Weights of a small contrastive audio-text model.
Model: 8.2M parameters, log mel input, encoder arch convnext_v2, encoder activation gelu_tanh, encoder patch size [16, 8], encoder layers 8, encoder width 192, text encoder layers 8, text encoder norm layernorm, text encoder activation swiglu, text encoder moe top_k, text encoder num experts 32.
Data: trained on synthesized solo parts of chorales (CocoChorales), 39062 training examples, 125.8 epochs.
Rows from block 2 of the text encoder of a small contrastive audio-text model, named by matrix and row number. Rows with one number within an expert belong to one neuron, the router's apart. Each number is 50 + 12 x the weight over its row's rms, rounded and kept within 0 to 99. All counts start at 0.
Before each expert's rows are labels from the 100 texts, of 14848, where the router gives the expert most weight on average: "fires on" is the input token at the peak. Only what is clearly more common there than usual is listed. The data: synthesized solo parts of chorales (CocoChorales). In brackets: how many of the 100, against the usual share in percent.
# router: router (text_encoder.blocks.2.mlp.router.weight, 32x128, trained with AdamW), inputs 0-127
# gate: expert gate (text_encoder.blocks.2.mlp.gate, 32x64x128), inputs 0-127
# up: expert up (text_encoder.blocks.2.mlp.up, 32x64x128), inputs 0-127
# down: expert down (text_encoder.blocks.2.mlp.down, 32x128x64, transposed), outputs 0-127

# expert 26
fires on: "c5" (36 vs 1.2); "e3" (29 vs 0.3)
router.26:26 39 58 65 52 66 39 48 62 40 59 39 59 48 26 56 43 71 52 61 46 71 38 46 42 36 44 55 49 31 51 53 57 62 33 36 43 53 43 52 35 29 53 45 61 25 65 21 44 28 44 45 40 47 55 60 60 27 57 60 58 43 62 54 46 42 56 53 50 55 72 77 50 56 58 44 53 53 51 47 53 40 69 72 68 49 54 49 55 67 50 46 53 50 37 39 64 54 63 50 71 57 51 65 57 44 40 33 32 46 40 49 54 32 37 58 56 65 62 71 41 30 53 44 78 63 65 34
gate.1:43 57 55 56 30 34 65 58 37 27 57 38 42 55 40 35 57 38 64 59 39 42 80 60 58 50 36 55 48 52 52 48 29 67 49 41 62 47 31 62 51 53 65 56 41 66 49 40 31 44 55 73 39 56 48 60 49 52 51 64 47 70 22 33 85 50 64 40 38 52 44 54 29 44 57 77 56 39 71 42 37 50 41 46 58 51 62 43 48 68 59 67 46 40 57 37 51 44 39 46 45 52 64 62 44 34 56 57 60 51 68 61 54 41 48 55 36 59 34 55 60 29 40 72 36 60 53 63
up.1:34 54 51 66 58 62 42 84 52 60 73 52 56 61 47 42 52 58 51 49 49 54 69 17 46 55 40 49 37 50 52 68 48 57 43 36 57 51 24 75 62 61 41 44 48 64 46 44 60 53 35 56 31 62 41 55 35 68 37 71 58 50 66 58 73 66 57 52 55 53 63 43 47 41 49 54 66 46 68 50 33 60 61 29 64 39 63 46 54 82 61 87 46 49 47 42 47 49 35 55 35 57 41 49 49 28 61 44 55 58 59 56 42 49 55 48 36 53 50 42 62 29 50 59 60 53 54 63
down.1:53 52 59 46 64 61 56 72 50 42 44 51 39 39 50 45 48 64 27 52 57 33 66 50 42 43 55 65 51 59 42 53 38 35 51 49 68 47 70 13 33 52 25 58 53 43 63 41 43 33 51 53 56 49 57 56 37 39 36 48 51 45 39 27 40 32 46 54 59 36 52 41 67 65 47 63 40 35 48 51 65 56 44 78 22 32 55 59 12 56 60 33 58 56 51 41 53 38 59 40 57 54 70 49 53 37 66 63 48 56 37 47 46 43 57 38 56 65 36 43 50 66 72 60 59 36 57 52
gate.2:60 63 53 49 41 68 53 45 40 57 25 44 56 24 74 59 38 71 50 35 43 55 66 40 58 54 27 39 50 31 43 59 62 38 42 32 58 54 59 39 43 53 48 52 38 46 38 46 62 51 50 64 61 63 58 40 50 51 56 50 51 37 43 57 49 41 38 58 52 55 69 42 42 46 65 57 30 47 43 59 54 40 65 67 39 35 37 35 42 18 50 37 50 54 45 48 39 71 65 46 32 60 53 83 64 71 71 62 60 44 42 45 40 53 44 70 58 34 41 48 72 73 46 43 49 56 49 27
up.2:50 45 38 42 48 21 35 48 62 55 46 62 57 52 70 47 56 55 60 36 56 81 66 44 49 69 52 45 45 39 48 61 53 41 53 32 64 49 44 33 40 39 52 62 31 58 54 39 58 31 34 42 58 61 40 50 59 62 84 54 44 38 56 82 40 65 37 60 62 50 59 43 32 63 47 57 48 60 51 63 35 42 61 54 40 28 51 55 43 59 36 73 54 56 34 53 44 57 78 56 45 48 53 42 59 60 58 53 67 40 44 52 63 66 26 66 48 53 41 72 72 55 42 54 58 56 45 32
down.2:62 46 71 51 52 57 37 52 49 37 68 61 44 80 45 57 43 60 42 46 55 34 48 36 54 71 47 57 56 42 66 31 47 47 44 54 44 52 54 44 45 62 26 50 47 44 52 64 71 60 34 45 50 60 62 28 42 55 53 57 57 73 77 51 51 57 42 42 41 45 30 32 72 63 43 76 58 65 50 40 38 54 54 44 61 59 37 44 23 49 49 58 24 35 41 51 57 32 75 47 53 56 45 31 53 46 33 43 55 50 46 36 47 38 67 37 39 63 28 46 65 35 66 56 68 59 39 45
gate.3:57 42 61 62 47 54 39 39 49 51 52 51 50 57 69 41 37 49 52 30 70 78 41 66 35 56 46 78 41 65 54 28 27 57 40 56 72 32 74 45 69 47 34 59 62 64 56 47 44 53 58 40 34 52 49 42 54 69 56 74 46 47 64 33 61 57 45 42 62 57 49 45 48 54 46 53 59 59 52 52 45 48 50 36 46 52 37 70 53 55 49 59 37 65 58 36 67 45 35 45 63 38 38 56 58 53 37 48 40 70 75 57 33 32 66 51 29 61 38 48 35 45 59 41 75 74 42 43
up.3:45 47 38 42 56 43 62 59 51 47 49 42 52 38 36 62 59 56 53 70 38 26 58 35 66 47 54 15 63 40 44 66 69 43 57 45 34 65 25 56 33 52 65 40 35 36 52 56 63 38 36 56 69 54 54 55 51 29 46 24 55 55 34 62 29 37 58 57 39 45 58 58 59 48 53 46 38 45 47 46 55 58 44 66 49 52 59 23 50 44 50 42 60 35 45 58 34 49 64 54 30 65 62 45 36 45 57 48 53 34 30 45 60 59 35 39 64 35 62 47 61 55 35 56 22 24 63 59
down.3:53 63 47 61 65 51 47 65 45 29 46 45 61 59 46 30 37 44 55 45 42 56 49 73 35 60 44 54 60 46 52 50 53 44 58 76 61 36 73 42 69 34 49 31 34 63 52 43 36 56 40 58 55 67 43 29 38 47 40 37 31 29 57 53 44 52 34 39 73 66 40 34 49 45 48 44 39 41 32 69 58 47 36 67 58 66 55 63 46 48 28 36 69 50 57 44 55 51 55 53 32 43 55 45 57 50 62 74 59 71 35 36 48 60 84 57 63 65 48 59 50 34 53 60 45 39 63 66
gate.4:51 24 41 64 65 44 28 49 44 39 42 51 35 61 59 54 54 35 29 46 51 47 77 62 69 38 65 52 44 30 41 51 72 57 39 34 54 57 55 35 65 43 57 26 45 37 56 16 47 40 61 60 28 53 52 44 56 49 61 51 59 30 53 33 66 41 44 42 42 54 46 54 57 45 62 48 36 34 46 52 71 45 54 63 50 54 62 44 42 50 58 41 60 66 40 63 36 32 57 45 62 54 53 67 58 50 66 48 75 47 32 48 49 69 75 44 47 36 39 45 41 20 55 52 39 56 51 54
up.4:63 18 42 65 62 51 36 48 42 38 51 45 48 61 56 52 58 45 34 46 64 55 75 86 68 37 66 54 45 33 48 57 65 68 35 39 39 57 52 40 70 45 67 30 54 34 41 28 55 28 60 60 35 58 50 38 63 45 63 63 63 50 53 44 68 46 41 38 45 40 48 56 58 33 55 42 37 40 54 46 55 56 48 55 61 63 65 50 55 41 41 43 53 58 42 57 43 39 55 53 67 52 62 72 61 43 68 37 86 49 41 44 55 66 70 43 54 44 53 53 37 27 53 57 45 54 62 49
down.4:45 29 42 55 58 82 70 51 64 55 50 29 45 23 61 51 55 44 55 41 72 57 44 25 58 71 39 60 37 48 40 41 44 37 29 58 36 44 16 55 66 50 43 46 60 61 61 61 48 37 49 60 29 55 48 22 45 47 59 74 48 40 69 43 58 38 32 38 67 53 37 44 48 52 54 63 43 48 50 55 70 43 48 63 54 39 42 60 58 58 40 67 49 50 29 71 52 56 61 59 39 64 51 60 42 57 52 39 21 48 46 23 50 47 44 47 46 58 57 58 39 50 54 53 54 48 51 44

# expert 29
fires on: "g" (52 vs 2.5)
router.29:61 76 59 61 47 46 56 62 39 39 44 67 58 48 69 54 45 58 53 54 47 43 59 44 37 58 60 45 41 47 48 42 35 49 26 58 43 31 37 39 48 56 66 55 59 54 37 34 50 46 28 54 50 63 71 57 58 31 59 69 44 42 32 26 49 60 67 41 69 53 54 44 67 25 24 44 57 58 59 69 38 31 59 51 48 62 44 51 50 32 49 50 44 54 48 49 38 49 57 41 59 61 48 34 40 32 68 76 64 34 66 78 51 56 34 65 66 61 61 32 56 63 56 54 59 47 64 60
gate.0:49 33 53 42 72 53 34 42 76 53 59 56 67 36 66 60 31 48 40 49 48 47 28 39 67 32 37 75 39 60 51 57 54 62 45 59 48 37 60 76 46 52 55 54 66 38 54 45 35 44 32 51 68 54 50 36 50 63 61 23 35 68 57 62 69 55 31 54 41 55 38 50 50 50 09 70 60 44 59 54 70 50 40 36 56 59 48 57 49 41 57 52 29 35 49 44 31 61 51 46 50 52 68 42 71 43 52 50 44 49 44 59 55 50 39 50 46 67 55 49 54 42 28 28 51 45 37 41
up.0:22 35 61 36 51 46 49 44 75 49 57 70 61 34 64 58 45 52 42 55 55 47 34 28 57 51 35 64 35 70 48 59 31 74 45 37 32 58 63 63 41 43 46 48 38 40 47 33 27 52 32 68 69 57 59 45 44 53 54 32 49 83 54 64 49 41 48 50 38 45 37 43 41 52 34 72 44 42 62 40 61 52 27 52 53 51 49 58 46 46 68 63 35 25 42 46 41 53 54 49 55 46 62 54 80 32 53 42 28 43 50 69 60 54 40 51 51 54 49 46 64 36 42 50 32 51 55 58
down.0:64 44 59 57 55 41 69 76 34 33 40 42 46 29 52 54 42 55 64 52 56 50 39 42 62 42 72 34 53 34 61 45 51 41 60 63 32 76 57 60 53 69 36 45 48 54 57 49 49 36 41 37 45 75 50 54 55 49 44 54 51 40 33 68 44 67 47 33 56 59 40 64 53 43 48 39 73 45 24 26 44 68 40 47 48 51 71 30 41 51 40 40 51 66 53 45 75 47 34 75 51 69 45 52 47 62 32 41 49 60 75 42 57 38 40 33 61 55 44 37 45 57 70 47 50 46 57 61
gate.1:39 53 47 41 40 36 59 49 32 59 44 36 37 50 49 38 72 53 61 56 26 38 49 61 70 41 40 38 70 58 36 56 39 42 62 60 59 24 42 42 56 54 58 60 72 66 52 64 46 55 29 53 49 54 51 70 45 44 57 43 56 52 50 71 69 48 63 52 52 50 37 57 55 64 34 56 47 53 42 59 64 61 26 75 35 43 41 56 39 57 43 47 50 55 42 58 41 35 41 47 31 42 37 60 45 22 46 47 47 63 44 37 36 76 82 52 41 53 48 71 49 45 32 66 31 66 36 62
up.1:32 39 47 46 50 69 43 35 29 22 27 42 61 51 56 33 41 43 42 47 49 36 70 48 55 63 38 33 46 40 63 63 42 36 45 50 32 47 56 50 26 74 48 62 67 38 66 30 55 40 67 41 48 55 73 51 41 53 48 52 39 55 51 41 75 49 35 53 53 51 58 59 35 45 61 40 55 34 51 30 44 53 76 37 50 44 47 50 55 61 68 43 40 53 63 43 63 35 64 34 49 44 44 56 54 76 54 68 46 36 63 57 49 28 35 40 45 36 52 40 50 46 61 40 34 59 42 74
down.1:61 83 59 36 43 59 49 62 48 27 47 46 27 53 53 37 50 53 29 67 48 56 39 64 31 44 35 61 45 35 33 56 43 47 37 66 42 37 34 57 51 61 64 42 72 24 57 52 43 65 40 78 49 49 38 73 49 35 59 57 74 36 57 69 43 56 54 39 46 51 44 48 44 48 52 64 54 32 65 68 49 20 67 57 52 56 52 38 49 61 32 75 37 42 48 43 48 33 49 41 53 49 55 54 37 68 58 41 56 54 41 60 68 47 54 58 62 56 42 55 43 58 43 54 38 47 66 38
gate.2:54 45 65 68 54 47 53 33 68 46 45 38 37 61 50 66 67 53 51 41 45 45 58 67 44 73 51 70 56 46 57 34 63 70 41 59 37 36 54 48 52 50 52 38 32 51 42 47 77 49 45 62 45 43 33 50 65 67 60 53 43 43 68 46 67 57 43 60 50 49 37 53 76 46 37 52 42 41 37 51 67 36 40 26 45 59 31 40 73 58 51 39 48 64 34 63 44 75 67 57 22 46 39 52 68 42 59 51 59 46 44 57 44 44 52 27 70 56 54 63 40 43 60 49 66 57 77 28
up.2:41 40 30 37 34 47 33 66 36 47 46 58 64 44 58 35 40 47 44 59 52 58 35 32 53 26 50 31 52 50 42 62 38 31 60 49 66 53 49 48 50 54 39 54 60 51 60 42 36 60 61 38 56 43 56 52 44 25 41 45 48 53 36 62 36 34 70 58 53 45 61 44 25 47 63 46 56 71 65 52 36 62 54 71 51 47 57 57 35 34 48 55 49 44 69 48 62 28 26 44 86 61 45 48 48 48 38 48 46 64 64 36 44 53 61 82 27 37 50 32 57 63 46 49 43 45 26 62
down.2:37 58 60 55 64 51 55 32 51 41 57 44 44 40 53 47 77 32 31 46 54 29 56 51 59 76 30 45 54 52 67 52 45 50 45 58 58 50 36 66 52 42 44 75 48 61 48 60 45 44 36 51 58 37 57 53 50 67 43 59 37 52 35 59 47 41 55 46 60 44 55 46 56 37 51 53 38 52 46 31 43 53 72 56 59 49 52 38 26 55 45 50 75 54 67 45 47 41 71 73 48 65 49 28 33 60 77 37 47 19 85 34 47 58 38 44 44 37 51 43 62 47 35 42 53 59 76 40
gate.3:79 54 46 68 58 59 30 33 70 53 48 37 62 27 60 48 55 18 60 45 57 47 41 61 49 44 65 56 36 59 66 59 33 55 67 37 57 44 34 29 56 34 41 60 61 63 51 58 51 20 44 41 52 57 45 54 54 44 58 47 61 32 45 51 66 47 51 49 37 37 32 36 61 42 53 50 42 60 74 36 52 49 56 45 58 71 60 54 42 50 41 65 38 50 43 66 39 57 33 29 44 38 41 56 71 61 63 49 47 44 50 49 81 54 38 28 41 68 44 47 49 45 53 54 38 51 69 65
up.3:31 43 55 38 41 43 67 57 34 56 54 55 35 60 41 39 51 74 41 56 41 62 61 49 64 51 28 57 64 43 35 46 67 45 47 68 41 55 65 68 42 60 72 46 41 41 50 46 53 67 35 63 53 58 49 55 47 52 37 61 45 75 63 32 21 53 41 53 58 61 78 62 52 54 45 55 48 31 44 63 50 62 46 54 39 32 36 44 60 60 59 29 62 47 52 36 55 39 62 72 52 62 60 56 32 41 39 53 61 51 45 46 18 37 70 65 53 27 50 52 59 58 46 50 70 53 32 39
down.3:63 74 52 63 63 62 44 69 41 76 62 51 41 61 66 44 39 37 41 44 39 56 49 52 61 53 53 38 33 50 52 32 51 44 34 48 48 40 42 49 49 48 41 51 47 66 55 46 49 60 52 45 67 28 46 56 36 35 66 27 42 38 42 65 57 42 58 64 49 56 65 32 63 75 45 34 36 47 67 57 36 73 45 52 55 73 66 38 39 60 56 37 64 43 48 46 59 69 40 48 38 39 42 48 44 57 32 54 49 53 70 30 56 75 36 68 36 49 62 22 62 51 42 44 55 53 59 76

# expert 22
fires on: ":" (50 vs 10.8); "horn" (19 vs 0.8); "bassoon" (11 vs 0.9); "oboe" (7 vs 0.8)
router.22:41 42 67 48 33 58 40 39 48 40 42 58 41 53 52 63 31 57 28 45 41 35 47 43 57 60 39 63 48 67 81 64 44 67 37 59 32 57 74 55 51 54 57 70 54 46 62 54 68 69 20 45 56 61 53 59 42 28 22 29 40 57 59 52 54 60 61 51 60 59 40 53 35 33 62 60 59 32 57 54 39 59 76 44 31 74 52 55 61 56 52 42 36 59 47 35 47 34 61 27 61 73 61 48 52 59 36 44 54 44 52 36 53 48 41 60 48 53 53 51 53 41 50 30 39 64 50 62
gate.1:27 52 57 45 48 32 66 29 26 48 48 26 52 34 67 55 42 48 41 39 59 58 52 73 36 36 65 56 30 36 25 71 50 52 62 57 59 52 36 63 44 41 57 66 36 46 44 54 48 59 52 65 54 38 46 69 42 61 67 62 50 52 40 66 63 61 48 56 47 23 29 63 52 46 45 72 47 31 49 39 35 43 56 39 53 40 46 37 51 51 37 46 46 54 46 50 62 57 28 50 35 50 42 62 57 42 45 47 40 37 41 86 42 40 50 58 78 35 40 39 61 58 41 63 55 60 41 60
up.1:70 58 63 58 42 45 35 65 31 63 67 56 54 64 59 35 55 40 70 52 34 67 45 36 50 28 35 45 69 81 64 44 32 50 54 42 42 49 49 37 49 63 29 52 61 68 50 39 56 35 49 50 57 67 52 25 65 52 46 58 55 46 45 51 37 55 35 33 50 70 68 54 51 67 61 38 40 48 62 50 59 75 38 72 56 61 59 53 44 34 75 36 43 55 38 62 32 41 49 50 73 65 54 47 53 55 56 53 56 61 49 45 61 30 44 39 49 68 45 70 33 48 49 40 41 62 57 45
down.1:56 30 68 47 34 47 44 36 33 31 55 41 42 56 50 46 58 52 36 28 58 50 39 57 28 45 79 56 45 58 44 81 55 37 27 57 49 52 55 39 53 67 27 53 50 46 53 65 30 44 51 74 65 75 31 58 47 39 48 50 51 42 61 52 62 57 44 54 47 60 46 46 43 54 52 52 71 38 40 62 32 48 50 33 60 51 42 36 42 38 56 53 34 47 53 53 42 57 52 56 48 55 74 47 56 76 61 63 68 31 58 76 57 61 45 45 21 48 61 35 54 50 37 55 76 51 62 54
gate.2:35 63 43 65 33 44 24 40 47 44 51 64 61 66 37 33 54 42 38 40 32 46 53 72 46 56 37 43 38 57 56 48 56 51 60 76 28 53 60 66 51 34 49 31 57 44 53 57 37 36 57 16 39 43 39 44 69 39 41 63 43 55 37 48 45 55 33 61 44 51 53 53 22 59 71 56 51 43 52 49 68 36 30 30 61 37 51 63 51 21 70 46 59 64 63 62 58 56 51 49 36 45 35 52 70 59 50 49 52 53 53 53 41 61 32 60 53 55 66 47 62 66 70 58 59 40 56 57
up.2:47 28 37 56 49 62 58 55 51 43 70 75 56 35 49 48 54 70 50 35 52 42 56 45 50 43 72 74 36 32 44 36 70 65 52 47 52 63 51 35 47 47 54 32 45 63 56 54 42 59 39 34 47 50 61 50 52 63 54 29 51 54 56 42 48 63 36 54 48 56 40 27 41 43 58 39 47 47 26 31 57 55 31 34 36 63 66 50 52 37 43 50 34 53 64 64 58 57 58 47 53 83 42 30 53 62 46 21 50 51 55 34 44 50 46 36 67 54 61 57 71 48 60 25 54 57 31 25
down.2:62 62 50 49 52 49 45 36 55 33 37 59 57 52 59 69 28 49 32 49 49 48 35 62 37 38 64 52 40 39 52 37 25 37 58 32 52 52 37 54 50 45 52 57 43 61 56 35 63 50 64 58 65 34 20 61 47 50 43 51 50 80 48 49 46 44 49 29 51 50 61 43 28 56 39 73 73 50 47 47 72 49 22 58 71 59 55 56 70 44 62 55 42 65 48 51 47 87 55 53 46 49 59 58 54 22 51 63 49 57 39 36 73 52 62 49 54 57 51 41 50 35 56 65 46 64 35 60
gate.3:46 39 51 31 53 56 39 32 53 39 31 72 47 26 43 52 31 48 43 49 40 53 34 50 54 59 34 38 42 40 67 40 50 51 49 47 65 43 75 51 45 67 50 38 54 13 46 72 48 68 34 41 62 64 49 48 59 30 36 33 72 35 54 33 66 66 82 48 61 50 47 45 52 44 55 53 53 34 41 52 59 22 56 51 44 36 54 55 45 51 55 49 54 56 53 48 57 50 57 47 44 57 73 50 50 59 47 41 50 47 54 44 36 53 45 63 63 39 48 62 80 66 53 49 22 31 59 59
up.3:53 55 54 68 52 45 58 66 44 62 71 24 50 73 53 50 78 48 55 49 59 48 68 51 43 45 68 59 54 60 34 59 52 50 45 43 31 54 27 44 55 34 47 64 45 83 56 30 51 34 65 53 43 39 51 53 39 73 70 73 28 64 47 67 33 38 20 51 37 50 51 54 49 54 48 41 47 63 54 52 41 74 46 51 56 59 51 48 53 53 46 53 42 44 49 54 43 52 43 55 56 44 31 50 51 35 52 56 52 47 42 57 62 48 52 37 28 57 49 38 16 40 49 51 78 72 43 48
down.3:56 24 43 35 58 58 35 32 52 41 24 48 43 59 41 54 58 33 36 45 68 52 44 53 44 60 56 76 45 53 45 08 49 29 46 38 56 69 72 64 51 50 37 31 36 46 50 34 46 48 38 53 54 42 39 59 40 47 63 40 48 42 63 44 56 44 63 58 44 60 66 48 63 70 55 58 56 44 49 44 61 49 67 38 59 32 46 63 71 43 37 29 61 62 55 59 67 70 49 65 55 62 54 67 52 52 71 42 52 61 45 51 64 33 65 48 39 37 57 64 48 42 63 72 54 54 53 33
gate.4:50 60 52 38 56 38 44 55 63 44 54 40 52 57 73 51 63 30 58 60 54 65 60 39 61 27 59 61 39 39 62 56 70 31 63 16 49 61 46 49 59 48 71 66 48 44 58 49 60 46 60 52 41 47 53 51 46 57 38 42 47 65 53 47 52 47 42 52 63 33 48 72 65 51 58 62 35 32 33 55 45 55 37 86 40 43 46 36 77 14 68 44 56 34 35 53 60 60 41 44 68 67 61 49 45 51 64 38 47 64 56 41 36 51 50 49 66 48 53 48 61 67 51 40 44 46 24 41
up.4:33 33 62 54 55 40 52 46 46 66 47 54 48 49 54 48 44 49 26 28 39 34 56 67 76 58 43 23 51 56 52 49 20 61 59 65 42 41 40 38 33 60 36 48 59 42 49 43 42 45 60 59 55 64 44 41 61 46 64 55 43 26 42 55 41 55 70 46 39 62 57 38 31 28 40 26 58 56 63 55 48 58 65 21 56 44 54 66 25 69 47 64 36 63 59 63 42 42 58 39 45 37 54 29 47 59 48 69 45 34 54 48 49 51 40 65 42 58 51 49 44 39 59 34 57 38 66 30
down.4:43 79 30 40 67 47 57 65 55 41 45 34 52 42 49 23 58 41 57 53 55 70 73 45 57 69 39 51 58 33 65 69 35 56 57 52 43 57 45 48 49 43 69 47 49 29 62 38 56 53 39 61 37 42 63 59 56 69 54 60 49 44 52 66 67 48 39 40 40 46 72 64 45 64 41 33 22 47 50 49 43 37 59 65 35 48 49 43 40 47 36 41 41 55 59 43 44 42 39 54 46 45 63 40 77 52 54 62 59 39 36 47 43 27 73 43 55 57 47 82 56 44 51 31 40 67 34 59

# expert 6
fires on: "3" (77 vs 3.2)
router.6:42 62 48 60 53 47 62 40 55 67 29 46 56 42 30 59 34 73 48 65 33 34 60 48 68 58 48 46 37 54 26 33 50 47 32 58 46 52 43 61 28 57 48 32 49 41 44 43 68 60 54 40 39 61 50 59 21 51 40 55 49 44 55 52 29 47 73 61 61 62 42 46 49 46 40 49 31 63 69 31 37 36 41 39 64 53 73 45 58 52 34 55 49 61 32 79 69 55 38 53 38 51 60 64 37 36 56 55 50 56 69 49 43 67 56 60 43 26 64 32 41 58 50 59 54 39 32 61
gate.1:54 45 63 50 45 65 45 51 38 49 46 61 33 60 44 50 35 31 50 43 54 26 41 57 18 64 77 30 42 35 56 52 53 84 42 60 49 49 45 43 60 30 32 54 75 64 60 61 43 38 60 51 54 40 47 61 22 49 52 46 55 54 45 38 61 47 59 38 60 70 63 61 36 58 63 47 52 54 69 66 56 45 50 43 58 34 44 59 58 32 54 58 66 44 50 64 44 52 47 43 60 25 35 36 61 61 27 66 51 54 35 32 44 51 71 38 47 58 65 55 43 30 46 47 55 56 67 51
up.1:72 43 52 30 40 57 30 52 49 42 65 56 44 46 53 39 45 36 55 46 58 24 48 44 51 50 59 38 60 63 82 42 41 49 50 43 61 66 54 44 43 49 50 44 63 23 50 49 55 43 51 44 48 33 56 71 75 75 44 66 51 54 44 49 67 46 57 55 60 55 49 55 55 38 46 42 59 66 62 43 44 79 49 45 35 48 38 51 54 41 69 44 52 48 37 68 24 59 47 46 66 57 57 53 35 61 34 41 71 63 60 38 35 34 36 39 45 45 33 47 69 40 61 24 56 47 81 62
down.1:54 42 59 37 49 45 38 39 47 42 32 52 35 56 39 58 44 50 57 59 43 50 59 58 35 35 49 68 54 61 43 35 35 46 54 39 71 65 62 60 30 51 27 42 44 45 53 46 57 39 60 16 39 50 49 50 44 69 43 79 70 50 21 61 23 43 44 57 27 71 49 62 56 50 64 67 44 50 50 52 72 25 53 63 53 50 51 53 73 54 70 69 43 57 47 58 59 37 40 47 40 61 56 57 69 49 53 53 66 76 32 57 36 54 38 45 54 46 42 38 43 53 54 60 40 40 58 56
gate.2:57 44 37 60 53 49 27 59 57 37 45 67 58 49 59 34 63 47 49 37 52 57 62 34 34 43 66 62 51 46 65 41 60 57 42 58 72 43 41 31 46 47 33 37 57 55 25 47 39 62 48 52 54 52 65 25 49 35 60 36 48 39 52 47 44 49 35 71 41 40 62 52 53 61 42 66 51 23 57 72 68 43 73 62 44 55 58 50 31 47 53 60 34 51 51 51 63 39 65 70 32 64 41 62 53 44 54 36 35 53 42 34 30 38 52 36 27 52 55 59 41 61 41 42 38 68 56 86
up.2:55 67 46 40 70 68 58 56 55 66 63 37 62 50 28 47 22 52 59 63 41 53 42 49 44 44 51 48 47 34 36 63 56 45 45 40 34 58 55 63 45 47 72 76 69 58 68 58 63 59 42 40 41 54 34 61 70 66 31 62 44 44 52 41 49 47 58 42 62 51 56 51 47 52 47 23 49 83 61 21 53 56 49 41 62 39 36 53 46 49 48 52 48 42 46 53 37 58 55 23 62 37 57 17 65 41 44 40 55 47 68 76 53 56 45 60 53 44 42 47 54 26 52 57 56 63 46 34
down.2:54 36 47 42 59 56 75 59 62 40 49 54 45 50 44 36 37 51 60 41 61 76 36 50 49 14 49 53 32 33 52 54 60 63 39 32 54 53 51 45 62 54 67 41 57 55 59 63 48 33 71 45 38 59 47 45 62 49 35 41 33 47 53 48 55 60 72 57 67 57 36 40 54 46 45 62 56 42 47 66 54 67 28 43 52 64 44 39 50 53 52 58 42 65 48 52 53 31 42 50 63 27 33 46 53 60 48 25 47 42 50 43 45 53 38 53 48 52 57 79 54 34 85 35 16 67 52 62
gate.3:68 55 43 48 59 48 55 63 43 43 59 54 45 31 41 57 46 21 55 43 72 39 46 59 48 64 75 54 45 54 56 35 27 34 50 40 69 54 38 19 36 57 38 35 54 39 31 58 42 31 49 54 67 59 65 46 47 43 57 57 63 52 55 48 54 53 59 23 61 64 55 38 28 34 43 40 45 42 36 47 65 50 60 26 43 44 51 39 49 35 74 31 46 74 43 48 32 67 40 61 71 41 34 40 43 45 44 58 38 53 56 51 33 63 35 45 43 49 41 41 49 31 55 37 66 57 63 54
up.3:36 39 66 59 28 54 43 43 40 56 50 45 40 54 55 43 44 52 44 49 41 46 51 44 60 46 35 57 51 44 49 71 67 47 48 40 51 59 65 65 52 32 75 48 47 68 58 40 50 56 74 48 25 45 42 58 47 53 28 39 38 38 50 44 45 51 36 74 60 51 32 71 80 69 58 59 48 53 66 55 25 76 27 73 54 42 66 64 42 57 46 61 71 36 43 53 56 48 57 39 35 62 68 59 51 45 52 50 57 44 27 59 66 38 58 64 45 61 30 66 65 54 52 67 45 44 56 50
down.3:57 40 38 41 44 65 63 58 46 75 41 41 56 33 41 51 40 30 39 68 63 49 64 45 53 52 48 58 73 49 60 66 34 53 43 55 63 58 26 46 56 48 41 60 63 24 40 66 67 54 34 45 41 58 39 38 39 68 62 39 42 48 40 60 78 43 48 47 49 41 52 65 44 47 55 39 38 59 60 48 25 55 42 74 34 57 50 44 40 66 48 35 44 48 18 36 69 63 55 60 53 30 66 41 40 35 47 54 53 47 30 56 50 49 57 40 36 50 56 52 30 47 47 52 71 51 78 42
gate.4:43 31 55 39 60 49 50 61 38 41 39 48 57 41 37 49 41 38 58 55 57 88 78 46 34 50 44 33 59 35 47 70 59 45 50 55 42 36 57 40 41 37 48 13 58 52 41 65 42 54 41 80 45 59 59 50 49 43 73 55 53 65 50 67 35 42 63 31 44 51 63 40 50 57 65 59 61 39 60 38 58 52 59 68 64 37 48 50 65 55 53 08 64 50 42 59 39 52 40 64 48 60 57 64 58 44 35 52 49 48 36 54 59 39 69 52 37 40 56 55 31 50 64 46 60 44 49 43
up.4:36 60 62 27 58 62 67 43 44 62 34 31 43 60 40 50 48 47 38 47 58 33 59 37 78 55 33 53 39 50 54 54 36 52 61 45 46 39 38 44 59 54 55 58 52 63 37 40 76 66 38 39 50 46 63 54 63 44 60 33 61 34 72 61 79 45 23 54 51 41 47 51 50 51 72 37 53 27 48 70 70 54 37 50 34 52 59 53 48 43 54 84 45 25 59 48 65 46 58 67 61 39 46 61 53 53 73 41 53 60 53 40 53 51 41 36 57 49 60 42 45 48 29 41 31 61 64 46
down.4:40 54 45 36 52 47 54 15 56 42 21 54 42 73 57 42 28 45 71 67 47 27 27 63 23 46 45 69 33 65 42 53 61 49 48 38 51 61 49 59 44 33 62 54 45 56 65 58 66 50 53 51 76 50 58 46 44 53 54 30 53 38 46 34 39 50 51 47 42 50 51 53 70 67 54 31 55 57 28 63 58 35 57 52 45 48 54 55 41 57 42 65 34 32 64 39 56 46 58 46 55 66 58 68 45 54 46 62 81 32 43 38 47 42 40 58 44 46 53 63 50 54 53 48 63 78 58 54